python train.py --arch="tc_resnet" --model="sound classifier" --dataset="short read English sentences (LibriTTS-R)" --train_examples=26041 --gain_aug_db=10 --time_shift_ms=50 --n_mels=80 --hop_length=160 --input="log_mel" --spec_augment=true --win_length=512 --targets=["voice"] --num_classes=2 --norm="batchnorm" --activation="silu" --channel_attention="se" --depths=[5, 5, 5] --kernel_size=5 --stem="single" --widths=[96, 112, 144] --mixing="cutmix" --label_smoothing=0.2 --loss="cross_entropy" --init="orthogonal" --residual_init="none" --optimizer="adamw" --lr=0.0017 --beta1=0.85 --beta2=0.999 --eps=1e-10 --steps=23900 --batch_size=64 --epochs=58.7 --lr_schedule="linear" --final_lr_fraction=0 --warmup_steps=4780 --weight_decay=0.09
Rows from block 7 of a small sound classifier, named by matrix and row number. Rows with one number belong to one channel. Each number is 200 + 40 x the weight over its row's rms, rounded and kept within 0 to 999. All counts start at 0.
After each channel's rows are labels from the 100 clips, of 14976, where the channel reaches its highest value: "responds to" is what is common among them. Only what is clearly more common there than usual is listed. The data: short read English sentences (LibriTTS-R).
# convs0: first width-5 conv (model.blocks.7.convs.0.weight, 112x112x5, each kernel summed), inputs 56-111
# convs1: second width-5 conv (model.blocks.7.convs.1.weight, 112x112x5, transposed, each kernel summed), outputs 56-111

convs0.44,196,200,119,190,228,231,214,168,225,187,240,178,198,196,178,106,228,187,134,106,132,185,158,124,130,212,232,225,162,149,212,240,240,217,205,225,88,215,138,179,218,207,185,186,216,214,229,209,184,166,182,116,213,112,178,224
convs1.44,70,220,152,159,223,207,223,204,210,159,215,138,227,205,166,169,215,223,162,165,186,231,195,184,153,211,172,220,195,163,219,215,190,176,210,223,159,217,178,145,226,176,144,198,187,212,167,221,119,162,204,142,154,138,175,141
responds to: voice: female

convs0.39,189,210,131,170,198,198,201,195,252,202,217,174,199,192,194,153,205,196,130,136,105,193,143,108,152,192,235,197,148,186,197,205,209,213,193,200,84,204,119,211,192,204,162,178,207,214,220,197,160,183,204,143,176,83,166,206
convs1.39,132,238,185,198,189,224,164,239,204,210,201,164,212,217,212,176,214,214,181,187,194,260,234,194,162,173,201,202,183,182,191,182,173,230,218,225,146,202,219,196,239,170,173,233,222,217,139,199,191,128,222,142,212,105,225,147
responds to: voice: female

convs0.32,194,205,135,196,215,210,215,171,219,190,225,181,189,183,175,115,225,188,131,112,128,176,145,113,132,205,228,222,149,154,203,232,228,206,191,219,82,213,112,174,203,199,174,189,214,204,210,206,184,164,195,109,197,99,182,213
convs1.32,85,218,149,149,212,206,208,218,214,161,213,144,232,218,201,174,224,200,160,166,182,244,188,181,140,213,158,225,189,158,210,217,187,200,217,225,142,221,175,158,229,182,145,198,192,207,170,215,128,137,215,134,168,124,183,149
responds to: voice: female

convs0.51,207,194,203,272,183,110,179,215,168,187,216,173,206,201,144,197,241,193,225,224,256,163,283,242,260,150,217,204,217,220,184,198,133,106,176,174,253,248,248,183,97,211,200,159,192,189,148,179,198,248,228,206,88,242,181,172
convs1.51,185,177,168,168,147,140,147,170,141,208,153,188,160,241,225,115,251,181,153,134,180,233,141,203,130,221,235,129,172,151,145,156,220,187,158,131,211,165,145,228,132,186,185,144,164,132,171,145,203,205,146,184,166,157,203,180
responds to: voice: male

convs0.40,200,257,222,208,151,198,175,209,212,216,219,219,157,193,149,297,262,90,209,231,241,212,237,273,238,209,160,251,248,237,145,146,251,162,199,225,256,193,227,178,179,243,280,201,165,200,293,204,184,263,161,223,178,239,252,249
convs1.40,170,176,125,176,132,158,140,142,185,163,145,172,141,195,173,152,235,175,142,124,226,292,193,218,138,223,208,175,214,158,146,134,262,153,188,159,229,140,143,197,196,173,193,201,168,202,240,175,175,206,147,153,182,178,211,164
responds to: voice: male

convs0.5,205,213,143,191,229,248,208,173,247,162,247,126,195,219,178,131,237,179,132,138,134,192,163,152,156,202,239,228,183,151,216,243,235,217,197,230,133,235,155,185,237,209,177,196,237,216,253,210,161,176,209,90,220,123,149,237
convs1.5,75,225,179,184,212,200,217,197,190,208,206,141,205,180,133,179,196,257,170,173,217,230,238,197,187,198,206,198,227,171,215,213,176,170,194,206,183,210,199,151,198,178,142,208,183,214,130,217,111,181,195,148,123,168,180,118
responds to: voice: female

convs0.4,134,240,281,237,179,171,162,178,197,131,189,178,181,198,148,252,180,216,183,208,230,156,235,308,212,173,204,178,255,262,184,156,157,174,205,162,323,203,190,153,136,176,186,143,182,168,189,148,180,231,202,185,146,229,268,161
convs1.4,202,248,171,180,165,139,151,129,137,190,171,166,139,246,225,140,268,167,171,159,253,221,165,230,172,256,257,147,216,157,161,171,238,203,152,144,261,163,175,237,145,152,218,138,160,165,217,159,175,249,187,168,174,172,223,179
responds to: voice: male

convs0.79,200,195,171,143,217,279,185,178,215,111,223,173,198,213,165,182,225,154,180,205,203,159,134,220,206,196,246,240,252,134,210,227,226,278,205,253,213,221,169,169,275,167,189,202,238,157,242,214,208,163,186,144,264,205,234,196
convs1.79,139,200,207,113,216,176,232,191,205,128,234,104,210,130,123,188,177,250,151,197,242,209,101,197,186,203,223,192,245,175,210,198,203,162,179,195,223,232,185,174,182,176,111,179,201,143,161,217,122,204,183,177,95,237,162,123
responds to: voice: female

convs0.80,236,154,197,240,233,193,200,188,187,225,215,262,192,207,250,170,197,191,133,175,185,223,155,169,178,173,207,150,118,228,191,253,180,169,167,160,170,243,199,235,146,258,186,271,253,163,186,175,187,219,300,184,132,197,125,220
convs1.80,153,146,235,225,208,266,185,188,218,224,213,223,186,192,176,170,139,217,211,174,188,179,261,210,209,226,168,194,172,173,211,224,193,174,239,226,165,185,233,207,259,243,128,208,249,239,121,173,305,156,132,206,239,176,205,154
responds to: voice: female

convs0.92,220,211,175,220,229,258,196,148,213,124,245,145,195,219,144,168,226,152,145,177,164,176,124,203,210,193,256,235,252,149,195,248,230,231,167,226,190,244,163,145,246,205,169,205,275,150,191,206,176,188,186,127,241,170,218,272
convs1.92,75,224,169,157,186,185,243,205,201,188,227,119,189,116,104,227,194,203,178,212,255,193,193,201,182,219,180,206,252,161,192,207,208,161,192,194,229,238,197,148,193,214,125,192,196,196,188,227,117,159,200,165,123,215,176,162
responds to: voice: female

convs0.106,203,204,131,184,224,232,214,171,238,172,240,162,198,197,174,111,236,181,129,108,132,177,155,140,144,207,243,237,170,147,214,250,235,221,198,225,102,238,137,183,224,206,194,192,226,216,230,213,174,168,192,106,215,115,174,233
convs1.106,67,225,157,160,220,210,224,203,212,179,210,143,221,196,155,173,201,229,157,167,202,222,198,194,156,211,176,204,206,165,219,223,186,157,209,213,166,218,184,146,224,167,133,197,179,220,163,221,114,165,203,146,134,148,177,126
responds to: voice: female

convs0.41,218,188,209,245,180,133,173,210,202,183,225,173,204,203,139,221,258,166,217,238,258,172,268,246,273,149,195,198,230,223,172,184,134,93,177,167,266,254,246,196,107,194,205,150,179,197,178,191,179,244,221,205,103,246,189,175
convs1.41,193,176,152,168,136,138,137,165,152,204,136,188,157,233,230,117,250,185,149,146,197,249,155,198,148,233,231,131,186,147,142,145,224,188,154,133,211,151,132,222,135,173,193,153,150,150,191,133,182,209,146,169,172,157,193,183
responds to: voice: male

convs0.107,202,197,140,207,231,227,224,157,219,186,243,180,188,192,170,114,232,188,136,104,130,168,158,136,138,214,238,234,152,163,213,257,239,207,205,227,96,234,132,172,219,213,181,203,232,212,211,212,180,158,187,98,212,112,181,231
convs1.107,43,219,150,171,220,217,219,202,211,157,216,138,230,201,167,172,214,214,163,164,195,224,199,192,151,219,155,229,198,160,224,232,201,176,219,224,165,226,181,138,237,182,134,202,183,216,173,228,123,155,196,139,158,141,172,141
responds to: voice: female

convs0.66,192,223,163,207,230,258,191,147,237,149,243,119,200,216,154,153,229,173,131,168,151,167,145,166,191,200,262,224,230,143,197,238,230,231,191,251,160,223,154,169,239,231,167,188,263,180,228,201,164,166,203,96,233,147,177,252
convs1.66,76,224,161,164,195,168,213,201,192,201,222,118,195,158,121,189,198,234,176,214,236,214,205,181,193,209,209,204,241,153,201,214,180,185,190,206,205,211,196,148,189,177,136,193,180,212,151,218,95,195,191,136,140,189,168,168
responds to: voice: female

convs0.64,203,210,131,186,233,239,209,172,238,171,255,145,200,212,175,125,235,188,127,112,123,192,175,152,146,210,247,234,173,145,214,238,240,225,199,231,119,226,146,184,230,217,200,189,231,212,243,213,171,170,191,98,218,112,170,245
convs1.64,73,223,170,168,209,197,219,204,207,189,205,132,215,180,134,180,198,231,162,171,209,225,215,194,166,197,190,195,216,168,214,212,184,141,194,203,173,209,198,146,207,159,133,186,174,202,146,222,100,180,185,144,125,163,191,129
responds to: voice: female

convs0.10,195,195,115,181,232,237,215,169,227,185,241,172,202,201,182,99,226,188,136,120,135,184,162,120,129,210,224,223,157,136,215,240,246,225,217,224,88,212,141,181,227,199,180,179,203,214,231,221,190,161,180,118,216,125,180,215
convs1.10,76,219,153,154,221,209,217,199,197,152,214,134,223,208,158,168,212,244,163,160,190,232,199,184,155,210,176,215,204,161,222,220,192,170,216,223,164,217,182,146,221,175,138,205,182,215,161,222,118,166,201,142,149,146,168,130
responds to: voice: female

convs0.36,164,236,199,164,216,253,194,127,234,99,224,133,201,197,157,189,205,169,161,185,170,164,141,229,185,197,225,207,246,169,194,244,225,267,211,252,217,226,123,151,244,220,169,169,266,147,184,193,148,157,179,122,239,178,257,230
convs1.36,121,228,168,111,221,171,188,173,184,106,228,136,226,164,153,192,211,244,166,191,279,220,118,214,177,206,194,190,256,190,179,187,172,168,188,187,228,209,194,153,193,209,150,198,231,140,193,186,139,190,229,172,118,239,172,197
responds to: voice: female

convs0.97,187,208,129,194,211,209,206,181,228,201,223,174,193,193,177,118,222,186,121,113,114,182,156,119,131,198,228,222,155,160,199,223,223,216,189,207,84,212,113,183,202,212,178,186,213,205,218,205,178,170,189,111,189,88,179,221
convs1.97,90,223,158,149,204,213,200,228,226,173,207,153,229,207,214,179,213,192,166,171,185,245,197,191,144,203,147,223,186,163,202,205,184,191,221,225,139,218,186,163,229,173,146,206,186,210,159,218,135,133,218,131,177,110,198,151
responds to: voice: female

convs0.69,204,209,138,172,243,240,214,177,261,172,257,139,213,232,186,135,234,193,127,111,130,216,167,161,130,202,233,230,169,136,219,223,247,253,213,225,138,219,137,190,224,224,184,175,214,204,258,211,183,157,188,104,220,115,174,226
convs1.69,77,224,190,193,219,208,231,194,205,168,202,125,217,178,108,180,190,251,165,164,223,214,234,223,166,187,207,194,231,182,226,200,191,112,193,207,192,205,199,149,212,166,134,188,177,196,148,227,127,181,184,149,127,177,195,111
responds to: voice: female

convs0.76,218,184,229,138,180,151,145,224,226,185,173,188,169,185,269,212,137,244,181,188,189,214,199,224,207,168,220,72,191,237,123,154,144,174,203,126,231,217,201,288,134,129,190,204,150,227,211,117,175,207,239,207,151,197,227,163
convs1.76,211,192,188,241,161,243,163,225,176,242,152,205,201,232,220,164,222,202,193,208,261,204,184,202,246,227,261,195,254,198,193,166,244,282,211,229,178,147,211,217,260,100,262,213,186,242,259,189,195,186,169,162,291,166,272,197
responds to: voice: male

convs0.18,194,220,243,251,174,122,156,222,187,189,208,178,197,203,172,240,232,189,210,224,252,188,259,290,248,137,210,189,246,236,171,167,124,156,173,157,301,227,223,189,101,203,203,150,187,171,175,166,187,249,214,193,108,246,232,213
convs1.18,198,194,167,182,130,134,140,164,142,194,128,188,126,234,219,120,255,182,154,150,226,251,162,223,159,231,236,132,204,155,154,151,235,194,145,134,231,156,149,232,143,151,207,156,162,160,194,141,186,229,158,167,181,164,223,190
responds to: voice: male

convs0.56,91,243,218,273,160,152,153,203,186,200,174,184,165,145,169,256,171,109,240,211,229,141,236,258,212,178,215,188,210,234,128,181,195,192,179,189,237,132,218,150,123,276,222,163,215,162,193,123,248,237,137,214,134,226,250,191
convs1.56,174,193,136,145,152,156,156,142,184,148,174,194,147,257,193,155,273,191,175,130,206,283,147,261,135,204,173,186,196,138,172,139,259,177,166,184,252,152,154,210,174,200,188,192,183,194,167,171,193,235,173,177,193,173,266,212
responds to: voice: male

convs0.90,213,220,148,186,202,217,210,171,239,178,228,159,190,196,174,145,219,180,127,134,111,168,137,132,156,196,243,216,170,185,205,244,219,206,177,216,108,233,132,190,212,217,170,199,237,215,221,207,148,182,213,87,201,86,168,229
convs1.90,79,233,165,200,202,215,197,225,208,227,213,151,199,194,187,179,206,245,161,186,211,228,236,187,163,211,196,209,203,168,212,221,183,210,224,216,156,207,200,164,235,179,150,210,214,234,156,216,138,134,218,135,180,130,198,133
responds to: voice: female

convs0.55,172,184,115,150,211,219,193,197,247,202,227,186,208,203,189,120,223,191,137,161,157,208,177,108,139,190,213,207,163,124,200,186,217,245,213,207,83,181,137,198,198,198,149,146,168,211,233,209,194,167,186,133,186,139,172,184
convs1.55,150,225,171,138,208,206,197,215,196,163,193,147,224,209,192,178,205,235,168,178,192,253,203,198,156,178,193,196,196,176,203,179,164,190,200,211,150,203,198,179,214,158,147,201,167,211,142,212,146,153,199,147,170,125,199,131
responds to: voice: female

convs0.82,141,228,173,224,234,220,187,156,227,164,237,115,220,218,144,156,212,158,136,172,132,155,132,159,195,192,259,211,209,139,164,212,231,217,159,228,139,196,151,157,197,258,155,145,243,159,190,171,175,182,181,123,189,131,184,280
convs1.82,126,218,162,117,143,167,211,227,205,159,196,112,189,138,144,207,200,170,187,232,244,237,202,187,213,180,172,206,238,149,156,171,205,198,194,202,217,202,224,150,191,197,155,168,158,249,165,208,113,187,195,155,189,160,184,204
responds to: voice: female

convs0.26,296,182,189,257,219,187,241,227,294,249,236,158,176,234,235,238,225,211,205,175,183,267,240,246,172,177,232,180,232,251,246,168,179,207,226,223,201,207,206,210,185,110,206,274,142,202,274,213,199,222,185,193,225,186,239,171
convs1.26,184,229,197,302,211,255,206,215,220,360,188,171,236,192,159,221,154,240,186,181,256,157,308,238,210,201,259,203,257,227,214,172,226,187,222,217,214,155,194,192,238,202,260,158,248,196,288,234,212,160,154,191,216,200,250,196
responds to: voice: female

convs0.20,129,227,274,210,183,190,155,164,220,118,212,164,171,194,138,253,182,201,168,204,226,159,225,302,217,180,200,173,264,260,163,143,171,157,210,158,305,204,191,171,150,169,189,143,169,183,238,148,153,223,189,175,169,223,251,152
convs1.20,199,256,160,171,157,170,161,142,125,196,167,166,157,231,218,156,254,194,156,164,278,232,182,225,175,276,267,159,241,155,175,167,259,218,164,151,248,154,174,229,155,146,230,138,153,196,242,180,156,235,187,150,183,175,221,165
responds to: voice: male

convs0.17,221,217,208,241,149,137,168,230,216,210,210,197,177,191,166,256,269,100,229,253,252,193,259,252,274,159,204,223,238,225,147,172,169,123,179,186,261,229,253,201,122,238,246,177,189,206,223,191,191,270,205,220,113,249,200,239
convs1.17,181,170,128,172,126,148,132,179,178,190,137,186,137,216,208,137,243,204,140,147,207,290,161,208,141,215,210,146,194,146,150,126,238,185,166,149,214,138,120,211,168,172,190,197,161,179,192,147,187,205,135,162,185,151,224,188
responds to: voice: male

convs0.0,146,221,266,242,174,151,157,186,213,142,197,166,181,194,146,252,190,215,190,208,236,149,247,308,223,163,206,181,258,252,179,152,137,156,189,163,321,215,200,172,126,183,191,138,182,172,188,151,185,228,208,185,140,228,243,162
convs1.0,203,236,168,179,157,135,156,137,149,187,165,174,137,248,222,142,278,173,173,155,243,226,162,232,172,251,249,142,211,157,160,174,244,209,152,137,241,160,165,234,137,157,215,142,163,159,214,156,176,250,182,165,181,169,229,180
responds to: voice: male

convs0.65,173,264,176,139,236,259,225,180,250,106,229,155,222,224,188,196,201,193,197,147,182,210,189,231,139,218,198,261,222,160,239,242,261,283,252,277,200,197,136,182,261,190,204,182,191,178,268,226,223,155,142,138,247,175,266,214
convs1.65,155,209,189,153,231,198,255,168,197,133,214,100,241,162,91,182,178,225,163,158,227,208,173,219,175,208,213,211,266,192,223,196,208,112,167,211,229,213,180,145,208,151,142,174,171,197,192,241,118,209,189,177,95,247,150,118
responds to: voice: female

convs0.105,206,241,178,217,217,231,196,171,255,175,228,108,211,220,145,179,223,158,135,150,118,181,169,182,188,191,264,234,230,161,181,232,219,210,163,238,170,224,171,158,221,250,167,189,250,175,196,180,164,177,192,107,214,125,183,279
convs1.105,46,225,164,204,162,180,220,219,208,213,201,112,194,128,137,220,171,188,183,218,251,229,273,211,188,189,180,202,252,183,189,196,192,188,183,194,215,221,213,162,217,153,136,176,197,243,163,239,125,164,195,157,183,168,214,155
responds to: voice: female

convs0.24,201,184,118,177,226,232,215,172,234,176,238,170,194,197,189,111,224,189,136,121,146,194,161,119,136,202,233,213,156,149,212,240,232,218,209,217,91,225,138,186,217,195,169,176,210,219,224,213,180,163,205,116,211,127,166,205
convs1.24,96,222,166,155,224,210,219,200,202,172,210,146,224,211,168,172,208,245,166,164,197,227,215,190,158,209,188,199,213,172,225,214,179,176,202,210,165,213,193,150,216,171,140,213,178,218,142,222,123,164,207,151,147,144,181,134
responds to: voice: female

convs0.50,123,243,274,242,176,178,156,182,215,145,193,179,167,192,152,266,183,198,179,211,232,157,229,322,213,178,189,186,260,261,179,148,170,186,203,178,319,196,187,158,146,189,198,155,177,161,219,147,174,236,188,180,155,227,273,163
convs1.50,192,247,167,175,158,143,148,115,138,195,162,171,130,238,225,151,251,174,161,152,271,234,179,242,171,250,248,145,230,160,160,166,247,195,144,144,253,160,174,231,163,152,219,159,164,168,237,172,174,243,179,163,179,177,236,171
responds to: voice: male

convs0.31,169,219,133,196,203,184,195,175,233,199,213,175,197,174,177,125,197,195,125,122,122,182,152,110,145,199,236,204,147,179,188,211,217,202,188,208,77,200,112,185,179,208,173,175,214,190,198,181,175,183,191,115,166,85,174,208
convs1.31,117,222,144,153,196,212,178,225,221,156,190,168,219,221,237,171,217,164,177,168,187,255,171,190,142,184,175,222,177,165,186,178,163,219,222,215,133,202,201,171,238,167,171,212,210,205,161,190,170,127,212,143,213,96,196,175
responds to: voice: female

convs0.87,203,197,126,196,228,233,219,166,226,179,242,171,198,198,185,108,225,194,136,111,125,187,160,135,127,211,233,225,153,152,216,256,239,210,206,224,97,221,134,177,222,207,186,190,222,220,222,215,177,165,193,104,213,111,178,230
convs1.87,57,226,149,165,226,210,224,199,200,163,213,138,221,209,162,172,211,223,168,160,198,224,199,194,152,215,166,219,205,168,223,224,192,165,214,223,165,221,180,138,222,178,135,201,184,221,166,223,123,166,203,145,147,146,175,141
responds to: voice: female

convs0.74,158,235,138,192,236,241,187,173,256,174,247,104,199,205,158,146,211,190,139,157,142,202,178,150,165,202,251,222,204,146,193,211,239,236,216,241,134,182,149,176,231,237,167,150,228,192,249,197,178,163,165,93,217,135,158,228
convs1.74,126,206,177,181,190,173,212,194,187,177,196,125,217,176,132,179,205,230,175,202,227,242,207,177,213,184,228,196,235,173,216,176,176,179,177,204,200,189,208,145,192,150,138,192,172,218,128,221,96,206,168,134,148,175,171,153
responds to: voice: female

convs0.58,195,216,118,194,219,216,205,173,226,205,233,183,189,198,185,117,223,194,122,109,115,194,157,118,123,203,231,216,151,160,202,229,232,220,197,211,73,205,120,193,206,207,190,190,204,203,230,204,173,178,189,110,193,99,180,228
convs1.58,98,224,159,159,215,211,201,212,206,158,212,148,228,213,188,171,217,216,172,168,179,247,208,181,144,194,176,210,193,164,212,194,183,173,218,222,156,214,190,153,227,180,148,213,188,212,150,212,133,156,210,136,162,118,178,145
responds to: voice: female

convs0.89,186,247,148,171,211,254,206,215,259,201,269,196,146,212,183,212,243,180,158,192,192,203,206,195,184,217,185,236,243,169,226,189,252,222,200,205,172,172,195,200,218,194,244,184,111,251,335,240,147,252,119,179,209,198,174,208
convs1.89,186,196,203,186,205,212,235,179,193,227,187,135,210,157,92,201,175,228,158,194,271,232,263,197,229,186,194,197,276,227,210,187,191,104,186,198,196,207,194,128,199,182,215,206,174,221,251,243,119,179,202,170,109,203,181,95
responds to: voice: female

convs0.43,171,266,197,188,168,207,201,199,204,223,214,228,151,172,152,268,212,101,183,195,212,181,181,246,197,222,141,241,240,216,164,149,261,167,185,227,222,164,199,180,209,226,296,220,173,172,333,211,157,265,131,201,200,224,216,230
convs1.43,153,174,133,218,167,186,172,164,194,148,169,129,149,162,137,171,205,154,142,134,234,261,224,224,152,244,223,220,227,174,142,153,281,129,219,202,227,150,166,169,230,186,192,212,220,209,284,201,162,198,160,148,176,187,209,117
responds to: voice: male