Weights of a small sound classifier: arch tc_resnet, activation silu.
Rows from block 7 of a small sound classifier, named by matrix and row number. Rows with one number belong to one channel. Each number is 500 + 40 x the weight over its row's rms, rounded and kept within 0 to 999. All counts start at 0. Numbers have three digits each.
After each channel's rows are labels from the 100 clips, of 14976, where the channel reaches its highest value: "top examples" is what is common among them. Only what is clearly more common there than usual is listed. The data: short read English sentences (LibriTTS-R). In brackets: how many of the 100.
# convs0: first width-5 conv (model.blocks.7.convs.0.weight, 112x112x5, each kernel summed), inputs 56-111
# convs1: second width-5 conv (model.blocks.7.convs.1.weight, 112x112x5, transposed, each kernel summed), outputs 56-111

convs0.54:480509425490513504499474524508525482494486479422513492417415425488452410421503525509444459502514525515504509374495415483494508474470501499516497476476484412481396483511
convs1.54:407523456456503516494524512451500458530523513469522495469469482557499481439494461523484461495489478507520530444507483460528491453516494503450506442429519435481411490447
top examples: voice: female (100)

convs0.15:510482522545478417475514480477523468508504462502536487516531554454571540561443508484523515476488426403476458567551541505404500495454491497447485491531541509405543478449
convs1.15:501484465477442438436467443505451492452541536412553481459452494533451490443528541430484445452457523499457431514462436532430477495445451442482425492519451476476453497481
top examples: voice: male (100)

convs0.78:490540443469539537504479560463562457508521455434552470432406411489466471449510530554488450513542545533492532428528434464517544500490549501545511478474480397502392491539
convs1.78:379531474430490498529507524464493430518481461494489511462469515526473530450507450509512483503504500411496506473518481464525456437486469502455515409463508446433453503447
top examples: voice: female (100)

convs0.48:491509512550463412460515522499517466478478455549535442527533556460565549568453510504537535449471448399464464565526549502404511535452489493519476497555504517414543503496
convs1.48:485481438473433438432470478493431487446539518434564475454435508566454511447523513447498447455448544498462457517438416515462473495482462462493447492511440464493452524492
top examples: voice: male (100)

convs0.11:410541579538492479446468524423500472472489435556477530483498524459540618505474516483560565477441448498495467615487488453442484485433490469496437480528489489458521559477
convs1.11:500563469481466448466441462487472476441558513461573475476463565528439555479554559450524456477474552514457456556463474532446448524459467459514471480562494467483473547483
top examples: voice: male (99)

convs0.34:495544457520455487492477507514512534440474461512525382466486475481458495475503483550508499457465545441452487479497481480491520602530519459610506448548429494494472496573
convs1.34:446444447522475492475531553450484471492461464502507453482485482566510497464535477528458470437458570443536525447458486470549513462533503508499504464488460466504445491453
top examples: voice: male (95)

convs0.57:532511490520463460462531534517533485484496452542572404528562548510564533592465491538529518449456481412484494549525565505442538567469480547544499484556482519431537485544
convs1.57:480466418459412461439493472503435486438506505432548516445460513615462494450517507447506438466423534486472444499444419504460476485494453496490446479504454455481445508481
top examples: voice: male (100)

convs0.38:495590469468534529518478549418563445507528442494557451454430427493459540466488519570514481521521524543460528483545446434515540511495557459550510471489459409500433539556
convs1.38:403539482421483481516499541473469423502450448522481481448460545518473557441527438506526495488505522393488488516514491489504478437458478499478502404482515481429494509443
top examples: voice: female (100)

convs0.2:431528590512482460436494526432489481479507504570480524485512517472518604515458519469555566457433443510485456611480499508439496501452493459507426479516506496449519557473
convs1.2:501562469487463467453449454496457477430542535467556483471490576531446557488564557458548459470475561525461470562444483547476443537460485474525470489553485462504464600488
top examples: voice: male (99)

convs0.83:505467464497442462475585475583430562459482580530468520481502464508496445474494539465456529461452497489472448448481454582463451524514554518488467479543489536458462529519
convs1.83:521446545502491519486525506489504559505510543514511435517510490530483481525485453514495507486496495500519523453522540527534490512546533511452491573462520535543433540521
top examples: voice: male (99)

convs0.108:418534562564471458446485508441479478477479457548487525506503531440550600510449519487539556465456421490479464592493500467425511498439491468477430507530496493425524555473
convs1.108:492541473480470441470433466481469478444567517453563470477450525524433565463550544445510464466473554508455462549455473536460460513459477445507472495541476477489468555489
top examples: voice: male (100)

convs0.19:490497555530468436457518496446496467489493511542498505484527528450549571543449511468546546460462428444481443596540521534412477505470480488487452475533540500418526508442
convs1.19:504510473482447464440461430518450483426545546434558478470471536524465506473574550438523453464479565530461454522448464555466453529445475468510438485534479468500453546479
top examples: voice: male (100)

convs0.109:493501522526464444449536523463506457483496508549514469496539527463563542571425530473541533455454424440469447571531532539414514525458513499505460478532523498420526491482
convs1.109:488496452474425466450480451528435493420526539444538513472482539557438508476546528450540447477459557524456456505434452537449447520468469489500452484516453461502434556488
top examples: voice: male (100)

convs0.29:396542522469514499469455588444532464484481440547468486468502497460463558480514464471526516486432502543542515525441471453470483504462426436576462459500435460479498564425
convs1.29:502581466458499492484442483450471420495501479486512481440482571542500533514524519494563510469441537509486483543480486490506435552504483472607495447490502427499516541451
top examples: voice: male (95)

convs0.6:496513429496518521511467527488530467488494467421523485424414424478449421436506538526459459505537534511492525384514420477509516483486521511514503478467491406499396474528
convs1.6:375524450459517510506514522469503444530503488471512508460469489535494485446509465515494459514508483486513516452520491450529475439496490509463519424453504438465427483454
top examples: voice: female (100)

convs0.99:438533547553474458450490521441501467478482413547494514511506540448561595526454516486542554470452434460482468595509501458425500493431492469482447493534496489431529549469
convs1.99:492528456478457435461450467485463476438558516442577484462443535529441545463548554440511453466460544506459445538455466525453451506447461455503470478539470470479473534486
top examples: voice: male (100)

convs0.62:452528516508506512451472577446539457448464438542481493455506513453475547508508502450547523455418505488514471535458499470467454517484434462598452439525457463496501535421
convs1.62:506563439494488486483440484487457423486498481491503472460479590541525516518530513508568523478444545506501483516486480479514438588525483493607494447469480426518500540463
top examples: voice: male (78)

convs0.75:437525597528486480462474483431492479486496472556476511465513531452526613516476488470565570468454475469504462629497495472446466492450487469507455466536509478470526559460
convs1.75:505544469469460457446420418494467478446538535449563470474469574532473518478560561454533452467467545509443450563462478543451451529456454473535459474552493462479475522481
top examples: voice: male (99)

convs0.98:483498416469524544503479541477544458503503474416531482433448446480458435445510533527482424510532539527512537404512435481539503466467513518543515486458482404520429478510
convs1.98:381518462453514502509501500460511430525494454473505555455475498534490481465500493506514463513507486486506517461513483452510473433496485512442520405467502434442454470432
top examples: voice: female (100)

convs0.110:424530577479498529464462553422511470487494456562463476452530524458482579523485495445567557474443502474527481589487488466491452486447471486552460452503507476521522553415
convs1.110:505557458466458461465411438490462453449503526458529497450494595530495497499552539484577459478452536524468473555462474524466445546473456498570472435526491430482483511468
top examples: voice: male (100)

convs0.71:504478560503470442467519486451491479507499522524486498466527532451531541540459493446530545473469434449492428578551519541407454480475480483458459470521567499428526499416
convs1.71:535506484471448468437455437507447490447541572433548452467495517514461476488571544444529459453475542541463463514476473560458446542451467461498419483518484473496455519488
top examples: voice: male (100)

convs0.70:490497558548470448473513473449485478496504491515486519495512536443556571527461505464528541483479429433494439590542509511416458477471470484443464486539559500428532510430
convs1.70:516505477485467453452440425507462483436549538425560457478458515512469497465551559428503454461472545519460439538480471552427467525442463444495428488548482477482466503477
top examples: voice: male (99)

convs0.104:475530509542453477497501437506515510475483459516569403455526539494523531531467459546541480456454523477438516514504519443485621559487526449562510506539494500480551492541
convs1.104:474449471438459447467462498458458496508494488472522474463383459575459545392538505482454475451437558441459488504464478533470512446476500459506492490502427512474469503464
top examples: voice: male (100)

convs0.37:490485558539465438464510464443471479498496524510495517485517527447546547526458511459519553466478422442477433572540516539410472501477494477455450481537556502416522510441
convs1.37:518509478478474465444435434502466498453562565438559450474478513510414511479565553441515454458473552534456461520469474564471468529460493434488438506528469483507452547492
top examples: voice: male (100)

convs0.9:398572514505533472491445567466524464543471432530466546525437478431523556434518476498481529481452497531550527515448452461459528483440446471512461506485406475468466574452
convs1.9:463537451502515526524488523381509420527512426477542440473443532517430567479491519532520478489465536546478511568473484465548458477465503488524536499551512466528529544479
top examples: voice: female (99)

convs0.28:443533568544475461465479497452496478480493425552487508499502538453549618519471497490547556487464460455508473624519498445431478483445482481475455491532505487437532560466
convs1.28:495525468475465434447446452490472477442545526438572479465447538525473532458541555439509457453462535496451441554463464534427457508445456456513455474547482468466472509476
top examples: voice: male (99)

convs0.93:452516484457523609508471522411537486463535500494516511458489488393466519506492512491532473543568510546488489501538453498589510446478576531506522479486543429568496494501
convs1.93:475490515481532499548463496500535476501479381480483587487500560493503475518500534478549506544572481439489506511517520445474514444538502498459512460506500477395535453432
top examples: voice: female (100)

convs0.52:499524458489528553515483558454551414487535479465526484437450434494477472466492559524498472521538532523496528448532457483541523464472540537563518453476524403521431439559
convs1.52:414513496496492492532502488553496443476462403493491566488505529513544491510473529482549485532530460468472490515495517451480463451499459551422521419537481463432479475456
top examples: voice: female (94)